Rows from block 3 of a small multi-label audio tagger, named by matrix and row number. Each number is 200 + 30 x the weight over its row's rms, rounded and kept within 0 to 999. All counts start at 0.
Before each channel's rows are labels from the 100 clips, of 14976, where the channel reaches its highest value: "loudest band" is the band of the loudest frequency at the time of the peak; "strongest on" is what is common among them. Only what is clearly more common there than usual is listed. The data: single notes of musical instruments (NSynth). In brackets: how many of the 100.
# conv: width-3 conv, stride 2 (model.blocks.3.conv.weight, 288x240x3, each kernel summed), inputs 160-239

loudest band: 500 to 1000 Hz (68)
strongest on: octave 5 (77); pitch class A (55); note: A5 (52)
conv.56,200,215,201,181,186,216,238,223,194,223,166,231,218,239,208,203,211,203,224,201,217,233,221,170,221,179,204,178,179,136,203,142,192,240,154,220,221,152,193,199,180,225,211,229,185,217,174,234,175,212,204,171,160,189,211,184,191,198,237,232,169,158,193,167,177,179,189,206,213,211,190,208,207,202,199,192,213,179,224,204

loudest band: 250 to 500 Hz (62)
strongest on: octave 4 (77); pitch class A (49); note: A4 (44); pitch class: F (34)
conv.147,273,232,216,176,188,179,216,234,229,212,199,236,230,225,178,157,237,213,229,215,220,273,258,202,222,231,227,228,143,208,162,202,185,245,221,169,180,201,208,211,206,189,207,199,228,220,220,185,180,243,258,156,167,210,223,189,169,235,227,258,254,195,234,246,208,217,215,167,204,159,204,229,146,219,228,185,202,201,250,182

loudest band: 500 to 1000 Hz (51)
strongest on: octave 5 (66); pitch class C# (60); note: C#5 (56)
conv.71,136,217,222,273,230,182,197,143,161,226,168,212,215,175,240,217,146,226,202,188,232,191,210,225,180,183,199,185,172,242,184,151,229,198,161,165,208,168,211,195,179,200,194,197,239,206,235,208,177,246,216,189,189,152,210,241,259,181,186,148,237,186,188,236,206,228,196,245,194,197,179,178,165,221,185,217,193,177,184,225

loudest band: 1000 to 2000 Hz (36)
strongest on: pitch class A (41); pitch class E (38); note: E6 (31); note: A5 (27)
conv.237,201,219,234,148,157,141,211,159,248,260,203,244,226,191,134,200,165,228,235,214,221,184,179,188,263,219,194,171,221,177,211,195,230,243,212,143,147,217,226,192,208,224,199,226,208,276,198,214,192,221,208,192,184,212,251,207,207,189,185,196,179,248,206,224,245,239,204,204,152,161,213,222,216,219,184,183,196,234,192,227

loudest band: 1000 to 2000 Hz (49); 500 to 1000 Hz (30)
strongest on: octave 6 (53); pitch class C# (45); note: C#6 (45); note: F#5 (34)
conv.39,194,225,192,192,184,183,169,211,192,224,173,227,221,220,245,204,207,203,215,187,190,249,234,281,275,208,204,195,143,234,198,147,210,189,189,189,235,177,177,195,208,169,218,206,262,225,217,195,228,166,179,179,227,248,207,197,171,146,244,247,195,156,238,161,191,187,282,146,229,196,237,232,213,204,192,151,161,228,192,187

loudest band: 250 to 500 Hz (37)
strongest on: pitch class E (39); guitar (35); note: E4 (32); octave 0 (26)
conv.140,147,222,211,198,195,144,173,178,231,179,243,160,187,216,207,200,221,237,230,225,282,217,233,166,157,219,165,227,174,179,146,225,261,200,182,170,197,197,195,236,203,183,196,207,191,162,197,224,211,198,204,209,210,217,200,192,264,161,182,204,156,227,187,193,177,187,188,202,210,180,204,215,229,201,208,263,176,157,189,203

loudest band: 500 to 1000 Hz (34)
strongest on: bass (56)
conv.129,283,189,195,206,229,182,233,176,224,187,186,164,141,200,191,214,185,175,153,192,205,250,216,162,182,251,223,163,166,210,190,199,219,182,196,176,174,236,168,173,179,174,219,145,211,149,178,178,218,227,189,201,193,222,163,197,205,195,217,241,209,152,172,212,215,190,190,238,204,169,197,202,175,198,229,172,215,175,185,231

loudest band: 2000 to 4000 Hz (33)
strongest on: octave 7 (32)
conv.248,188,190,243,237,208,225,248,218,212,210,214,204,249,161,220,231,205,236,236,201,171,204,167,170,191,174,209,178,230,222,182,234,174,226,182,185,171,196,208,248,204,175,198,183,190,226,172,184,200,210,154,270,218,227,260,196,197,190,213,176,191,234,189,186,196,213,176,202,205,129,227,242,175,188,240,237,162,174,182,182

loudest band: 1000 to 2000 Hz (68)
strongest on: octave 6 (79); pitch class F (48); note: F6 (44); pitch class: E (31)
conv.88,192,233,253,257,208,206,212,220,189,182,227,241,192,175,177,180,199,209,199,189,199,239,194,176,204,226,212,175,162,182,172,173,178,213,225,203,182,210,254,166,210,170,181,224,210,211,192,194,159,153,219,180,221,191,172,240,187,177,187,206,166,169,197,172,208,190,170,241,174,222,213,182,185,223,151,214,185,190,223,212

loudest band: 2000 to 4000 Hz (38)
strongest on: octave 7 (28)
conv.171,229,197,178,229,194,127,206,197,232,215,235,232,255,207,175,248,186,182,186,179,191,232,182,146,200,185,222,174,230,168,172,209,236,273,207,151,177,201,222,195,181,195,200,289,209,248,166,144,219,182,219,210,177,212,184,211,164,245,197,189,207,164,176,218,230,193,183,162,195,289,163,177,199,255,150,190,243,211,148,244

loudest band: 500 to 1000 Hz (69)
strongest on: octave 5 (79); pitch class F (72); note: F5 (67)
conv.53,234,189,173,161,182,175,218,189,197,188,177,207,157,226,166,133,196,128,256,199,205,214,220,190,213,180,172,191,144,188,161,175,204,191,233,159,215,187,185,194,211,209,195,176,221,217,240,218,227,219,199,187,170,217,214,174,219,240,195,272,177,180,206,190,179,191,171,228,206,221,221,215,160,153,164,250,224,212,189,182

loudest band: 1000 to 2000 Hz (32)
strongest on: mallet (35); pitch class A (28); pitch class: A# (28)
conv.81,192,198,143,193,230,190,174,246,215,183,229,163,236,213,203,213,198,211,150,222,206,204,188,203,241,187,196,162,210,192,180,166,188,178,162,201,140,159,153,178,224,191,146,199,193,200,158,276,236,183,226,211,182,237,189,185,246,183,203,204,210,228,246,205,179,257,211,210,242,223,247,190,182,197,221,149,213,181,281,200

loudest band: 1000 to 2000 Hz (29)
strongest on: octave 5 (45); octave 6 (32); pitch class A (25)
conv.132,189,246,223,156,237,184,227,204,244,166,145,216,159,171,202,194,247,180,229,210,176,230,197,170,203,210,202,175,259,138,211,220,275,203,155,223,144,214,254,174,189,229,187,227,130,241,231,206,186,161,220,178,211,198,153,178,160,235,231,196,201,201,134,186,183,193,184,153,234,195,199,182,192,175,227,200,156,225,190,203

loudest band: 2000 to 4000 Hz (27)
strongest on: synthetic (72); bass (58)
conv.25,199,187,155,203,205,179,161,172,269,188,131,148,169,197,185,140,178,238,224,209,173,186,189,223,184,179,179,205,245,242,198,197,220,205,200,220,155,224,214,225,213,206,189,188,187,243,186,213,195,245,251,254,209,157,211,169,259,218,209,228,228,165,188,166,200,201,274,227,161,203,255,203,183,235,183,213,270,211,215,236

loudest band: 500 to 1000 Hz (31)
strongest on: pitch class A (48); octave 3 (46); note: A3 (46); pitch class: F# (27)
conv.57,237,195,205,197,132,194,255,228,183,163,220,210,210,251,197,195,225,164,198,216,207,216,161,213,231,210,166,147,191,229,155,182,178,211,200,210,239,196,219,213,197,260,127,180,229,200,215,165,206,192,214,162,236,195,213,201,163,161,259,225,178,211,200,186,220,204,216,219,200,172,232,222,156,180,196,160,207,179,198,204

loudest band: 1000 to 2000 Hz (76)
strongest on: octave 6 (78); synthetic (78); pitch class G (45); note: G6 (42)
conv.246,160,254,182,233,201,215,229,197,166,169,253,180,248,165,154,188,210,268,160,213,205,215,165,179,215,176,207,180,174,198,232,184,178,167,191,195,224,215,127,194,209,224,194,216,189,181,165,227,207,192,186,179,225,198,179,240,131,195,201,227,179,263,177,162,174,143,226,192,208,216,238,184,230,172,210,229,185,264,194,173

loudest band: 1000 to 2000 Hz (29)
strongest on: octave 4 (53); pitch class E (41); pitch class D# (29)
conv.165,176,176,194,241,299,171,172,207,201,218,181,181,242,272,194,207,199,179,164,200,210,182,213,177,179,221,228,224,227,235,218,214,172,201,251,239,190,170,206,142,242,178,175,246,217,187,237,219,210,182,215,218,194,218,185,202,244,203,200,202,196,181,191,217,111,157,223,249,223,143,174,179,203,251,209,133,183,174,189,224

loudest band: 250 to 500 Hz (50)
strongest on: octave 4 (72); pitch class G# (56); note: G#4 (52)
conv.108,178,207,160,166,163,242,199,112,174,192,174,232,180,180,209,221,179,181,179,224,213,203,190,192,225,206,280,155,163,185,199,215,185,198,200,161,204,197,212,221,155,192,232,200,249,218,233,199,174,231,183,211,211,231,182,199,208,192,154,210,196,181,217,197,186,147,279,176,191,215,240,210,183,190,214,231,214,247,236,231

loudest band: 250 to 500 Hz (52); 4000 to 8000 Hz (31)
strongest on: pitch class F# (46); note: F#4 (45); octave 8 (27); note: C8 (27)
conv.208,171,226,188,203,215,236,209,164,221,195,147,214,194,195,177,127,189,222,206,244,225,206,205,245,193,180,186,180,191,165,228,173,190,188,183,208,175,205,186,166,205,190,178,189,140,188,174,172,203,201,190,184,194,203,227,172,189,186,261,208,152,184,235,163,205,246,215,194,192,180,171,179,202,223,181,158,209,185,246,171

loudest band: 500 to 1000 Hz (41)
strongest on: octave 5 (41); pitch class G# (38); pitch class A (27)
conv.149,206,179,186,201,229,195,197,206,209,188,220,207,205,227,159,160,148,157,171,243,246,150,149,214,221,263,255,215,160,211,208,184,251,193,226,150,207,198,217,182,201,195,229,159,166,182,218,258,235,227,247,244,211,221,214,230,191,214,239,206,148,129,127,201,206,198,174,190,189,161,198,173,214,250,168,173,288,157,182,205

loudest band: 1000 to 2000 Hz (40); 2000 to 4000 Hz (31)
strongest on: octave 6 (46); octave 7 (38); pitch class F (31); note: F6 (29)
conv.273,224,217,205,235,171,180,182,214,202,149,231,234,178,230,229,252,181,172,193,185,164,183,172,244,252,192,171,238,207,213,190,172,168,194,201,227,241,189,186,201,241,163,211,220,197,179,241,133,181,183,227,193,220,237,200,136,178,248,203,181,214,221,213,293,193,213,224,208,230,158,218,211,228,230,199,180,261,180,155,213

loudest band: 2000 to 4000 Hz (43)
strongest on: octave 7 (45); pitch class F# (37); instrument family: guitar (34); note: F#7 (33)
conv.249,173,214,178,255,133,185,216,170,162,177,211,216,189,121,142,190,255,152,159,250,179,197,238,173,225,167,211,206,231,219,216,203,199,163,187,226,215,195,185,243,249,200,130,194,187,170,172,251,174,202,166,197,222,195,189,179,211,157,205,223,193,191,222,209,250,196,213,165,176,175,170,231,259,203,146,202,214,181,216,244

loudest band: 1000 to 2000 Hz (58)
strongest on: octave 6 (63); pitch class F# (56); note: F#6 (42)
conv.75,213,223,195,206,175,247,223,175,195,176,206,201,211,138,228,191,285,159,182,164,174,239,160,240,166,180,195,188,205,221,217,154,207,138,194,171,162,189,145,202,155,221,213,175,216,205,220,171,196,233,270,190,205,198,194,224,143,203,177,246,191,187,182,192,194,174,204,196,145,190,194,213,184,203,191,188,213,199,171,156

loudest band: 1000 to 2000 Hz (35)
strongest on: synthetic (78); bass (61); octave 6 (36); pitch class: B (25)
conv.169,174,212,204,244,195,228,222,222,232,157,211,164,195,185,244,186,201,249,158,230,184,204,218,190,205,240,220,203,173,184,239,175,224,167,208,173,200,202,246,204,232,233,201,269,217,224,225,237,210,275,136,149,226,167,163,201,181,200,206,177,184,201,170,200,183,240,252,228,238,223,186,216,181,171,185,180,240,188,216,156

loudest band: 500 to 1000 Hz (32)
strongest on: synthetic (61); bass (52); pitch class A (29)
conv.97,196,194,177,198,182,182,236,238,108,206,236,153,245,192,191,187,165,230,207,244,202,231,214,210,185,211,178,146,160,244,210,251,195,289,192,170,190,183,193,209,159,261,186,175,211,199,178,158,185,143,203,157,157,215,177,283,249,191,157,298,214,208,177,237,233,220,164,249,191,186,224,195,206,154,132,150,211,159,210,175

loudest band: 2000 to 4000 Hz (53); 1000 to 2000 Hz (32)
strongest on: pitch class F# (50); octave 7 (47); note: F#6 (39); note: G#7 (32)
conv.111,175,188,177,205,226,251,191,179,185,196,220,224,217,231,222,187,254,180,203,227,191,150,244,216,186,237,190,230,169,230,171,157,235,193,191,169,247,259,194,209,189,184,224,154,239,225,169,166,247,194,249,227,200,230,249,151,179,241,185,243,214,173,208,218,194,247,183,283,267,166,228,199,196,147,145,167,186,186,148,195

loudest band: 2000 to 4000 Hz (49)
strongest on: octave 7 (57); bass (50); pitch class E (36); note: E7 (34)
conv.28,237,155,214,252,194,209,195,173,262,241,176,205,187,183,239,223,190,191,192,199,230,186,224,221,201,181,179,224,202,185,166,207,186,196,156,191,174,161,173,197,215,181,233,182,202,228,211,202,223,200,155,168,186,135,221,241,198,223,165,234,171,143,136,190,183,246,247,168,175,203,183,202,204,230,193,179,162,99,184,198

loudest band: 1000 to 2000 Hz (54)
strongest on: organ (50); pitch class A# (31); pitch class F# (26)
conv.203,193,211,180,210,191,208,197,144,170,166,229,200,222,199,195,206,223,220,185,219,221,231,226,203,209,235,210,218,223,229,268,166,133,149,243,204,207,238,184,168,194,254,180,183,182,180,168,190,174,149,188,187,119,217,192,186,224,217,215,144,208,207,258,178,142,150,213,246,148,192,215,226,207,186,151,188,205,213,250,174