Weights of a small multi-label audio tagger.
Model: log mel input, norm batchnorm, activation relu, depths [1, 2, 1], widths [192, 240, 288], rnn lstm.
Training: 2800 steps, batches of 64.
Data: 184686 training examples, 1.0 epochs.
Rows from block 2 of a small multi-label audio tagger, named by matrix and row number. Each number is 50 + 10 x the weight over its row's rms, rounded and kept within 0 to 99. All counts start at 0.
After each channel's rows are labels from the 100 clips, of 14976, where the channel reaches its highest value: "loudest" is the band of the loudest frequency at the time of the peak. Only what is clearly more common there than usual is listed. The data: single notes of musical instruments (NSynth).
# conv: width-3 conv (model.blocks.2.conv.weight, 240x240x3, each kernel summed), inputs 0-79

conv.25:54 32 30 49 41 38 40 54 38 44 52 47 46 50 46 55 35 44 43 56 53 42 52 50 75 45 63 63 49 40 42 69 46 45 51 68 64 55 51 57 62 61 49 39 45 39 57 57 33 51 61 48 70 34 47 31 50 49 57 52 35 48 62 44 48 55 52 53 62 41 42 67 51 45 45 59 66 53 47 64
loudest: 4000 to 8000 Hz

conv.127:65 48 61 43 52 61 64 43 47 38 41 43 49 58 38 60 67 43 39 61 38 53 62 61 65 46 45 38 48 58 56 52 59 54 61 50 21 34 62 77 48 50 55 50 43 60 61 47 45 59 43 52 49 41 51 56 50 42 54 42 59 42 44 53 54 52 50 50 37 34 49 66 44 62 63 60 50 69 51 35
loudest: 1000 to 2000 Hz

conv.66:51 57 63 79 51 56 25 45 65 50 41 48 52 41 36 48 45 52 58 45 61 47 56 52 63 43 39 39 45 54 51 34 50 53 46 35 36 57 59 48 56 48 56 50 38 42 47 60 45 54 41 45 45 46 45 42 43 55 53 37 62 48 71 39 50 54 46 70 33 56 63 51 57 40 64 71 55 54 58 48
loudest: 2000 to 4000 Hz

conv.13:51 43 52 58 57 42 54 57 56 63 57 61 46 47 48 45 53 57 54 42 55 49 65 48 31 41 60 55 49 61 35 60 36 52 61 46 58 59 65 46 47 54 56 51 50 42 49 49 46 61 46 49 38 52 79 45 39 62 60 48 56 63 46 57 40 39 55 54 39 48 29 34 70 51 49 24 58 35 48 63
loudest: 2000 to 4000 Hz

conv.28:40 38 54 49 47 39 36 50 51 60 58 67 56 49 54 57 33 58 45 48 64 44 59 61 43 49 67 51 54 56 50 57 60 52 45 39 57 51 59 30 55 39 51 40 41 43 26 67 71 36 56 53 33 52 52 46 47 28 61 60 35 38 46 51 42 38 30 56 61 52 36 44 49 56 74 48 45 52 51 45
loudest: 2000 to 4000 Hz

conv.65:55 64 56 45 40 70 32 34 45 62 50 63 38 43 48 46 59 35 41 49 47 53 55 65 46 41 50 58 41 60 46 52 42 54 65 50 71 42 67 39 34 50 42 54 39 58 53 52 53 48 48 43 49 27 46 39 44 56 54 58 42 49 49 33 60 47 64 55 50 49 36 55 45 55 38 55 52 43 25 48
loudest: 2000 to 4000 Hz

conv.157:47 50 60 59 61 56 53 42 59 72 54 49 53 51 36 55 47 61 53 41 60 52 48 58 52 52 51 39 51 38 48 58 47 47 60 36 53 48 63 39 37 58 42 51 42 52 57 35 39 38 62 30 45 67 50 42 49 45 54 37 39 50 61 50 51 45 28 42 37 53 35 36 23 57 54 63 71 46 51 54
loudest: 500 to 1000 Hz

conv.42:50 47 63 39 55 50 46 52 53 48 32 39 52 44 52 59 63 60 60 56 44 47 36 43 33 57 60 37 59 54 41 62 29 68 55 57 50 46 62 39 50 42 47 35 47 46 53 50 56 38 63 54 59 50 44 61 58 59 53 65 46 27 45 36 53 46 28 51 52 40 52 52 34 52 64 64 49 41 54 51
loudest: 500 to 1000 Hz

conv.132:46 28 48 43 71 50 40 60 58 60 45 51 66 36 43 58 42 55 55 52 57 63 39 31 37 48 77 32 50 53 66 42 56 52 72 52 52 51 54 52 63 48 44 64 42 38 54 40 59 65 56 64 57 61 62 58 46 57 58 40 41 44 60 50 43 55 35 47 52 47 64 58 29 43 43 53 58 44 70 53
loudest: 4000 to 8000 Hz

conv.36:67 48 46 52 27 59 54 50 50 57 45 42 51 57 52 53 53 53 49 42 41 60 54 40 45 28 46 38 58 49 46 35 55 55 60 46 43 42 60 43 71 55 45 57 44 46 61 45 57 57 49 39 56 49 59 62 45 36 47 60 47 38 42 51 51 39 55 65 44 52 62 57 58 56 68 26 46 54 49 66
loudest: 4000 to 8000 Hz

conv.116:48 51 53 36 36 50 56 47 71 42 52 53 45 71 35 54 35 44 43 44 57 46 31 58 32 83 57 40 47 58 44 64 69 39 48 76 35 51 49 36 44 33 40 56 56 55 59 45 44 46 64 44 56 59 53 49 50 45 55 50 61 65 54 60 60 40 54 66 61 56 47 51 60 60 52 36 58 45 60 44
loudest: 1000 to 2000 Hz

conv.8:52 65 63 68 44 53 34 45 43 42 46 64 44 53 40 47 49 55 46 50 47 61 63 42 43 67 50 52 26 60 41 47 29 59 53 57 28 40 49 55 46 29 49 68 49 66 44 48 62 61 46 55 46 35 55 50 73 58 47 52 55 46 62 47 40 67 49 51 32 45 45 63 59 45 36 36 38 46 43 56
loudest: 2000 to 4000 Hz

conv.168:56 41 66 50 39 44 52 46 53 34 52 59 45 63 61 50 48 55 60 45 45 37 47 56 42 48 48 53 44 56 31 42 60 65 52 77 57 55 46 61 44 44 36 45 60 42 52 60 40 47 24 73 56 41 63 56 70 54 56 47 78 59 56 67 46 64 77 40 53 40 51 53 74 45 52 35 54 59 62 39
loudest: 2000 to 4000 Hz

conv.124:31 45 38 59 57 37 51 52 69 58 50 37 64 54 37 19 41 56 50 59 62 61 43 58 55 54 52 38 44 46 54 45 61 47 51 43 37 53 52 46 53 66 55 40 45 58 46 48 60 58 45 33 54 52 40 39 48 54 42 35 42 50 61 53 59 40 49 64 51 32 48 50 36 42 66 53 55 45 63 78
loudest: 500 to 1000 Hz

conv.75:35 58 53 42 55 34 45 47 64 50 37 48 57 46 43 57 50 40 65 48 42 54 47 47 54 49 31 42 57 33 49 68 64 52 48 38 39 45 48 58 42 41 52 56 41 37 58 57 32 44 45 47 53 39 63 36 32 37 61 39 48 46 54 55 61 49 47 67 39 66 52 44 41 60 52 73 53 66 64 63
loudest: 250 to 500 Hz

conv.198:50 52 51 49 62 60 46 43 52 30 36 46 39 49 40 26 35 47 45 42 44 26 57 51 59 49 64 63 47 75 44 41 36 43 59 43 53 59 78 48 57 48 48 37 33 43 43 55 65 38 37 38 45 43 53 45 55 45 56 50 52 38 54 51 54 52 51 54 39 49 59 44 50 44 42 39 54 35 44 49
loudest: 1000 to 2000 Hz; 2000 to 4000 Hz

conv.188:48 75 58 54 43 59 53 47 48 49 45 55 48 49 41 38 45 33 34 35 38 44 60 43 53 45 55 60 43 50 50 45 49 30 33 49 45 52 50 47 52 61 60 55 54 54 38 74 50 39 37 38 60 53 44 36 64 46 62 52 67 55 68 58 34 59 56 63 51 55 35 41 60 32 48 54 40 44 71 57
loudest: 4000 to 8000 Hz; 2000 to 4000 Hz

conv.220:45 50 57 54 53 39 53 52 49 60 43 39 54 56 55 40 52 62 56 49 38 46 53 66 41 49 42 67 43 38 32 44 54 49 46 58 41 49 37 44 54 55 81 51 52 47 35 43 39 55 42 38 51 51 73 69 70 33 40 63 59 58 50 55 58 41 52 48 67 55 62 48 66 45 52 57 51 56 49 58
loudest: 2000 to 4000 Hz

conv.236:64 53 47 42 36 56 63 51 43 47 31 31 41 54 45 64 73 43 51 49 52 47 52 40 61 63 38 51 51 51 46 68 43 56 62 51 44 42 48 57 57 54 55 58 66 63 50 47 48 66 50 46 60 52 46 39 64 55 58 45 81 53 57 47 48 49 52 60 33 39 59 72 40 48 61 55 74 60 46 51
loudest: 1000 to 2000 Hz

conv.155:60 55 56 40 43 38 28 46 70 56 46 26 53 40 45 65 54 45 37 44 64 47 48 56 43 49 51 44 42 45 50 48 42 54 57 43 43 56 57 50 54 55 39 58 49 58 48 46 59 73 59 53 45 40 58 45 55 41 50 49 47 33 48 56 50 35 51 45 53 45 49 34 58 46 77 81 33 50 66 53
loudest: 500 to 1000 Hz

conv.76:74 54 57 53 40 36 56 46 47 77 49 53 58 56 46 83 45 44 47 43 52 33 56 40 42 56 60 49 45 42 39 39 58 45 64 42 50 42 35 69 32 65 48 57 50 42 54 56 48 43 52 62 44 56 43 63 57 23 53 61 42 50 58 44 44 51 41 35 61 42 60 33 28 37 43 57 46 50 48 63
loudest: 500 to 1000 Hz

conv.122:43 26 48 58 44 47 47 49 56 41 53 49 59 38 32 47 53 33 35 41 34 51 48 36 48 60 55 43 61 41 45 57 62 53 57 40 50 43 66 54 42 47 36 68 59 64 46 63 36 46 57 52 45 63 50 49 52 46 51 40 45 43 36 27 58 57 63 46 47 68 39 42 59 70 60 73 50 41 47 35
loudest: 500 to 1000 Hz; 2000 to 4000 Hz

conv.1:54 62 62 29 52 64 49 51 55 50 50 45 47 44 42 36 54 46 33 43 43 52 63 25 43 54 39 44 39 59 53 52 45 65 23 51 53 41 38 57 49 31 51 40 65 41 40 59 56 44 47 49 28 31 53 44 59 48 43 51 47 36 47 31 53 42 58 66 51 59 44 43 58 64 57 45 57 35 46 48
loudest: 2000 to 4000 Hz

conv.77:52 50 34 64 45 39 39 55 44 50 55 38 42 36 49 68 66 46 44 37 44 43 40 66 64 51 51 29 48 42 50 60 33 43 44 42 57 56 48 47 66 55 50 44 52 62 45 44 53 58 32 56 41 52 49 67 58 44 45 46 49 42 48 62 48 49 49 47 48 55 54 51 33 45 46 41 58 52 49 58
loudest: 500 to 1000 Hz

conv.74:55 78 55 48 62 54 54 71 41 46 52 64 52 46 59 44 51 45 64 55 57 46 60 53 51 52 66 55 52 57 61 61 43 66 27 41 57 45 42 54 53 47 55 37 42 53 48 68 58 30 53 32 43 56 62 37 39 50 40 26 51 39 48 59 41 38 66 49 42 45 46 42 29 50 64 53 51 44 50 56
loudest: 2000 to 4000 Hz

conv.173:52 63 59 45 41 53 65 42 38 35 44 49 41 49 47 41 50 51 48 45 30 36 53 51 43 54 36 43 59 41 58 48 47 60 55 49 41 50 56 60 72 36 55 73 53 69 48 48 61 79 70 55 55 27 58 29 47 45 48 54 57 41 47 67 38 39 34 45 57 48 40 38 45 46 57 52 40 64 46 49
loudest: 2000 to 4000 Hz

conv.86:50 51 47 43 56 56 39 46 60 59 69 46 36 63 50 51 55 57 68 56 35 54 46 48 55 45 40 42 47 45 46 57 37 47 38 46 45 35 35 36 39 56 42 51 43 61 32 39 33 46 37 37 46 61 58 61 67 44 54 56 67 58 47 65 39 64 66 55 45 49 67 42 50 61 39 65 44 47 48 55
loudest: 500 to 1000 Hz

conv.54:50 60 37 43 33 56 57 44 61 69 61 43 30 48 47 55 40 63 49 45 42 57 48 48 49 52 47 58 66 43 55 34 50 47 42 44 43 41 54 51 54 47 37 60 60 44 42 49 40 38 42 32 61 41 75 46 39 43 45 77 48 60 52 50 53 58 44 48 51 41 60 46 51 46 53 41 61 79 26 48
loudest: 250 to 500 Hz

conv.211:50 40 57 49 42 58 41 58 51 45 59 51 47 77 51 30 60 35 34 66 79 54 39 51 55 55 66 37 46 42 49 39 53 46 54 43 55 48 77 48 34 55 47 55 59 52 70 48 48 44 55 35 49 41 56 60 36 54 60 47 78 63 45 69 58 51 50 62 52 49 51 55 44 47 37 47 71 58 44 32
loudest: 2000 to 4000 Hz

conv.197:46 44 50 39 67 65 45 36 62 59 43 46 56 34 58 38 29 35 40 45 54 47 45 59 37 67 35 39 48 47 75 45 50 47 51 43 68 47 35 56 66 61 58 50 68 50 39 76 50 47 63 46 50 47 55 47 38 44 54 40 57 74 46 46 63 54 39 32 51 55 58 40 63 36 46 52 57 44 47 56
loudest: 4000 to 8000 Hz

conv.166:68 53 46 38 50 49 79 46 39 55 44 66 38 56 57 57 64 46 58 55 44 55 53 55 56 73 50 44 41 52 52 43 44 37 44 51 48 55 51 49 57 65 57 59 40 69 35 45 45 52 57 64 68 52 49 52 46 47 61 60 55 35 53 64 50 54 71 65 65 50 67 51 70 60 43 49 58 48 55 60
loudest: 4000 to 8000 Hz

conv.93:48 50 35 65 39 46 36 44 52 59 34 45 39 45 52 53 44 46 25 37 58 51 53 62 48 55 70 38 61 70 59 40 45 64 33 57 51 56 60 46 35 48 66 63 58 53 43 59 45 47 40 59 43 44 43 57 50 43 53 49 55 52 42 23 31 53 53 47 45 53 52 39 21 49 54 52 53 43 56 66
loudest: 500 to 1000 Hz

conv.119:42 29 45 47 49 63 61 49 65 50 45 40 39 67 37 56 64 56 59 42 60 50 49 59 48 39 51 70 43 49 48 45 43 40 41 55 46 58 46 51 38 52 35 44 41 48 45 31 61 63 49 43 68 51 64 76 31 45 49 52 52 44 51 35 33 50 45 55 59 52 48 45 54 48 43 48 46 30 46 52
loudest: 4000 to 8000 Hz

conv.185:55 39 64 36 49 34 74 61 48 51 37 55 48 56 59 37 59 53 45 54 43 46 65 43 42 42 42 57 19 47 42 57 44 49 50 41 46 54 53 53 32 49 45 41 73 49 32 70 52 44 51 53 40 62 36 56 32 52 53 71 43 54 40 53 42 34 62 44 57 60 39 65 29 45 48 48 65 39 52 48
loudest: 250 to 500 Hz

conv.158:60 41 74 36 61 41 57 57 69 49 36 47 57 70 38 60 56 46 38 48 69 51 51 55 76 64 48 50 61 50 55 59 67 38 60 38 41 64 50 61 56 46 40 37 46 34 52 38 25 57 67 45 51 44 49 50 46 40 46 35 54 29 47 38 61 50 29 54 39 37 41 36 37 38 47 49 50 65 50 70
loudest: 2000 to 4000 Hz

conv.57:37 53 53 40 48 40 53 43 52 68 53 40 47 54 53 48 51 60 47 47 63 67 53 36 60 29 23 43 42 37 49 56 22 74 56 34 58 59 59 46 38 51 71 61 43 53 45 40 57 49 49 52 34 51 59 48 44 22 49 70 46 39 53 53 37 64 41 56 77 48 44 44 44 61 66 57 48 60 53 47
loudest: 2000 to 4000 Hz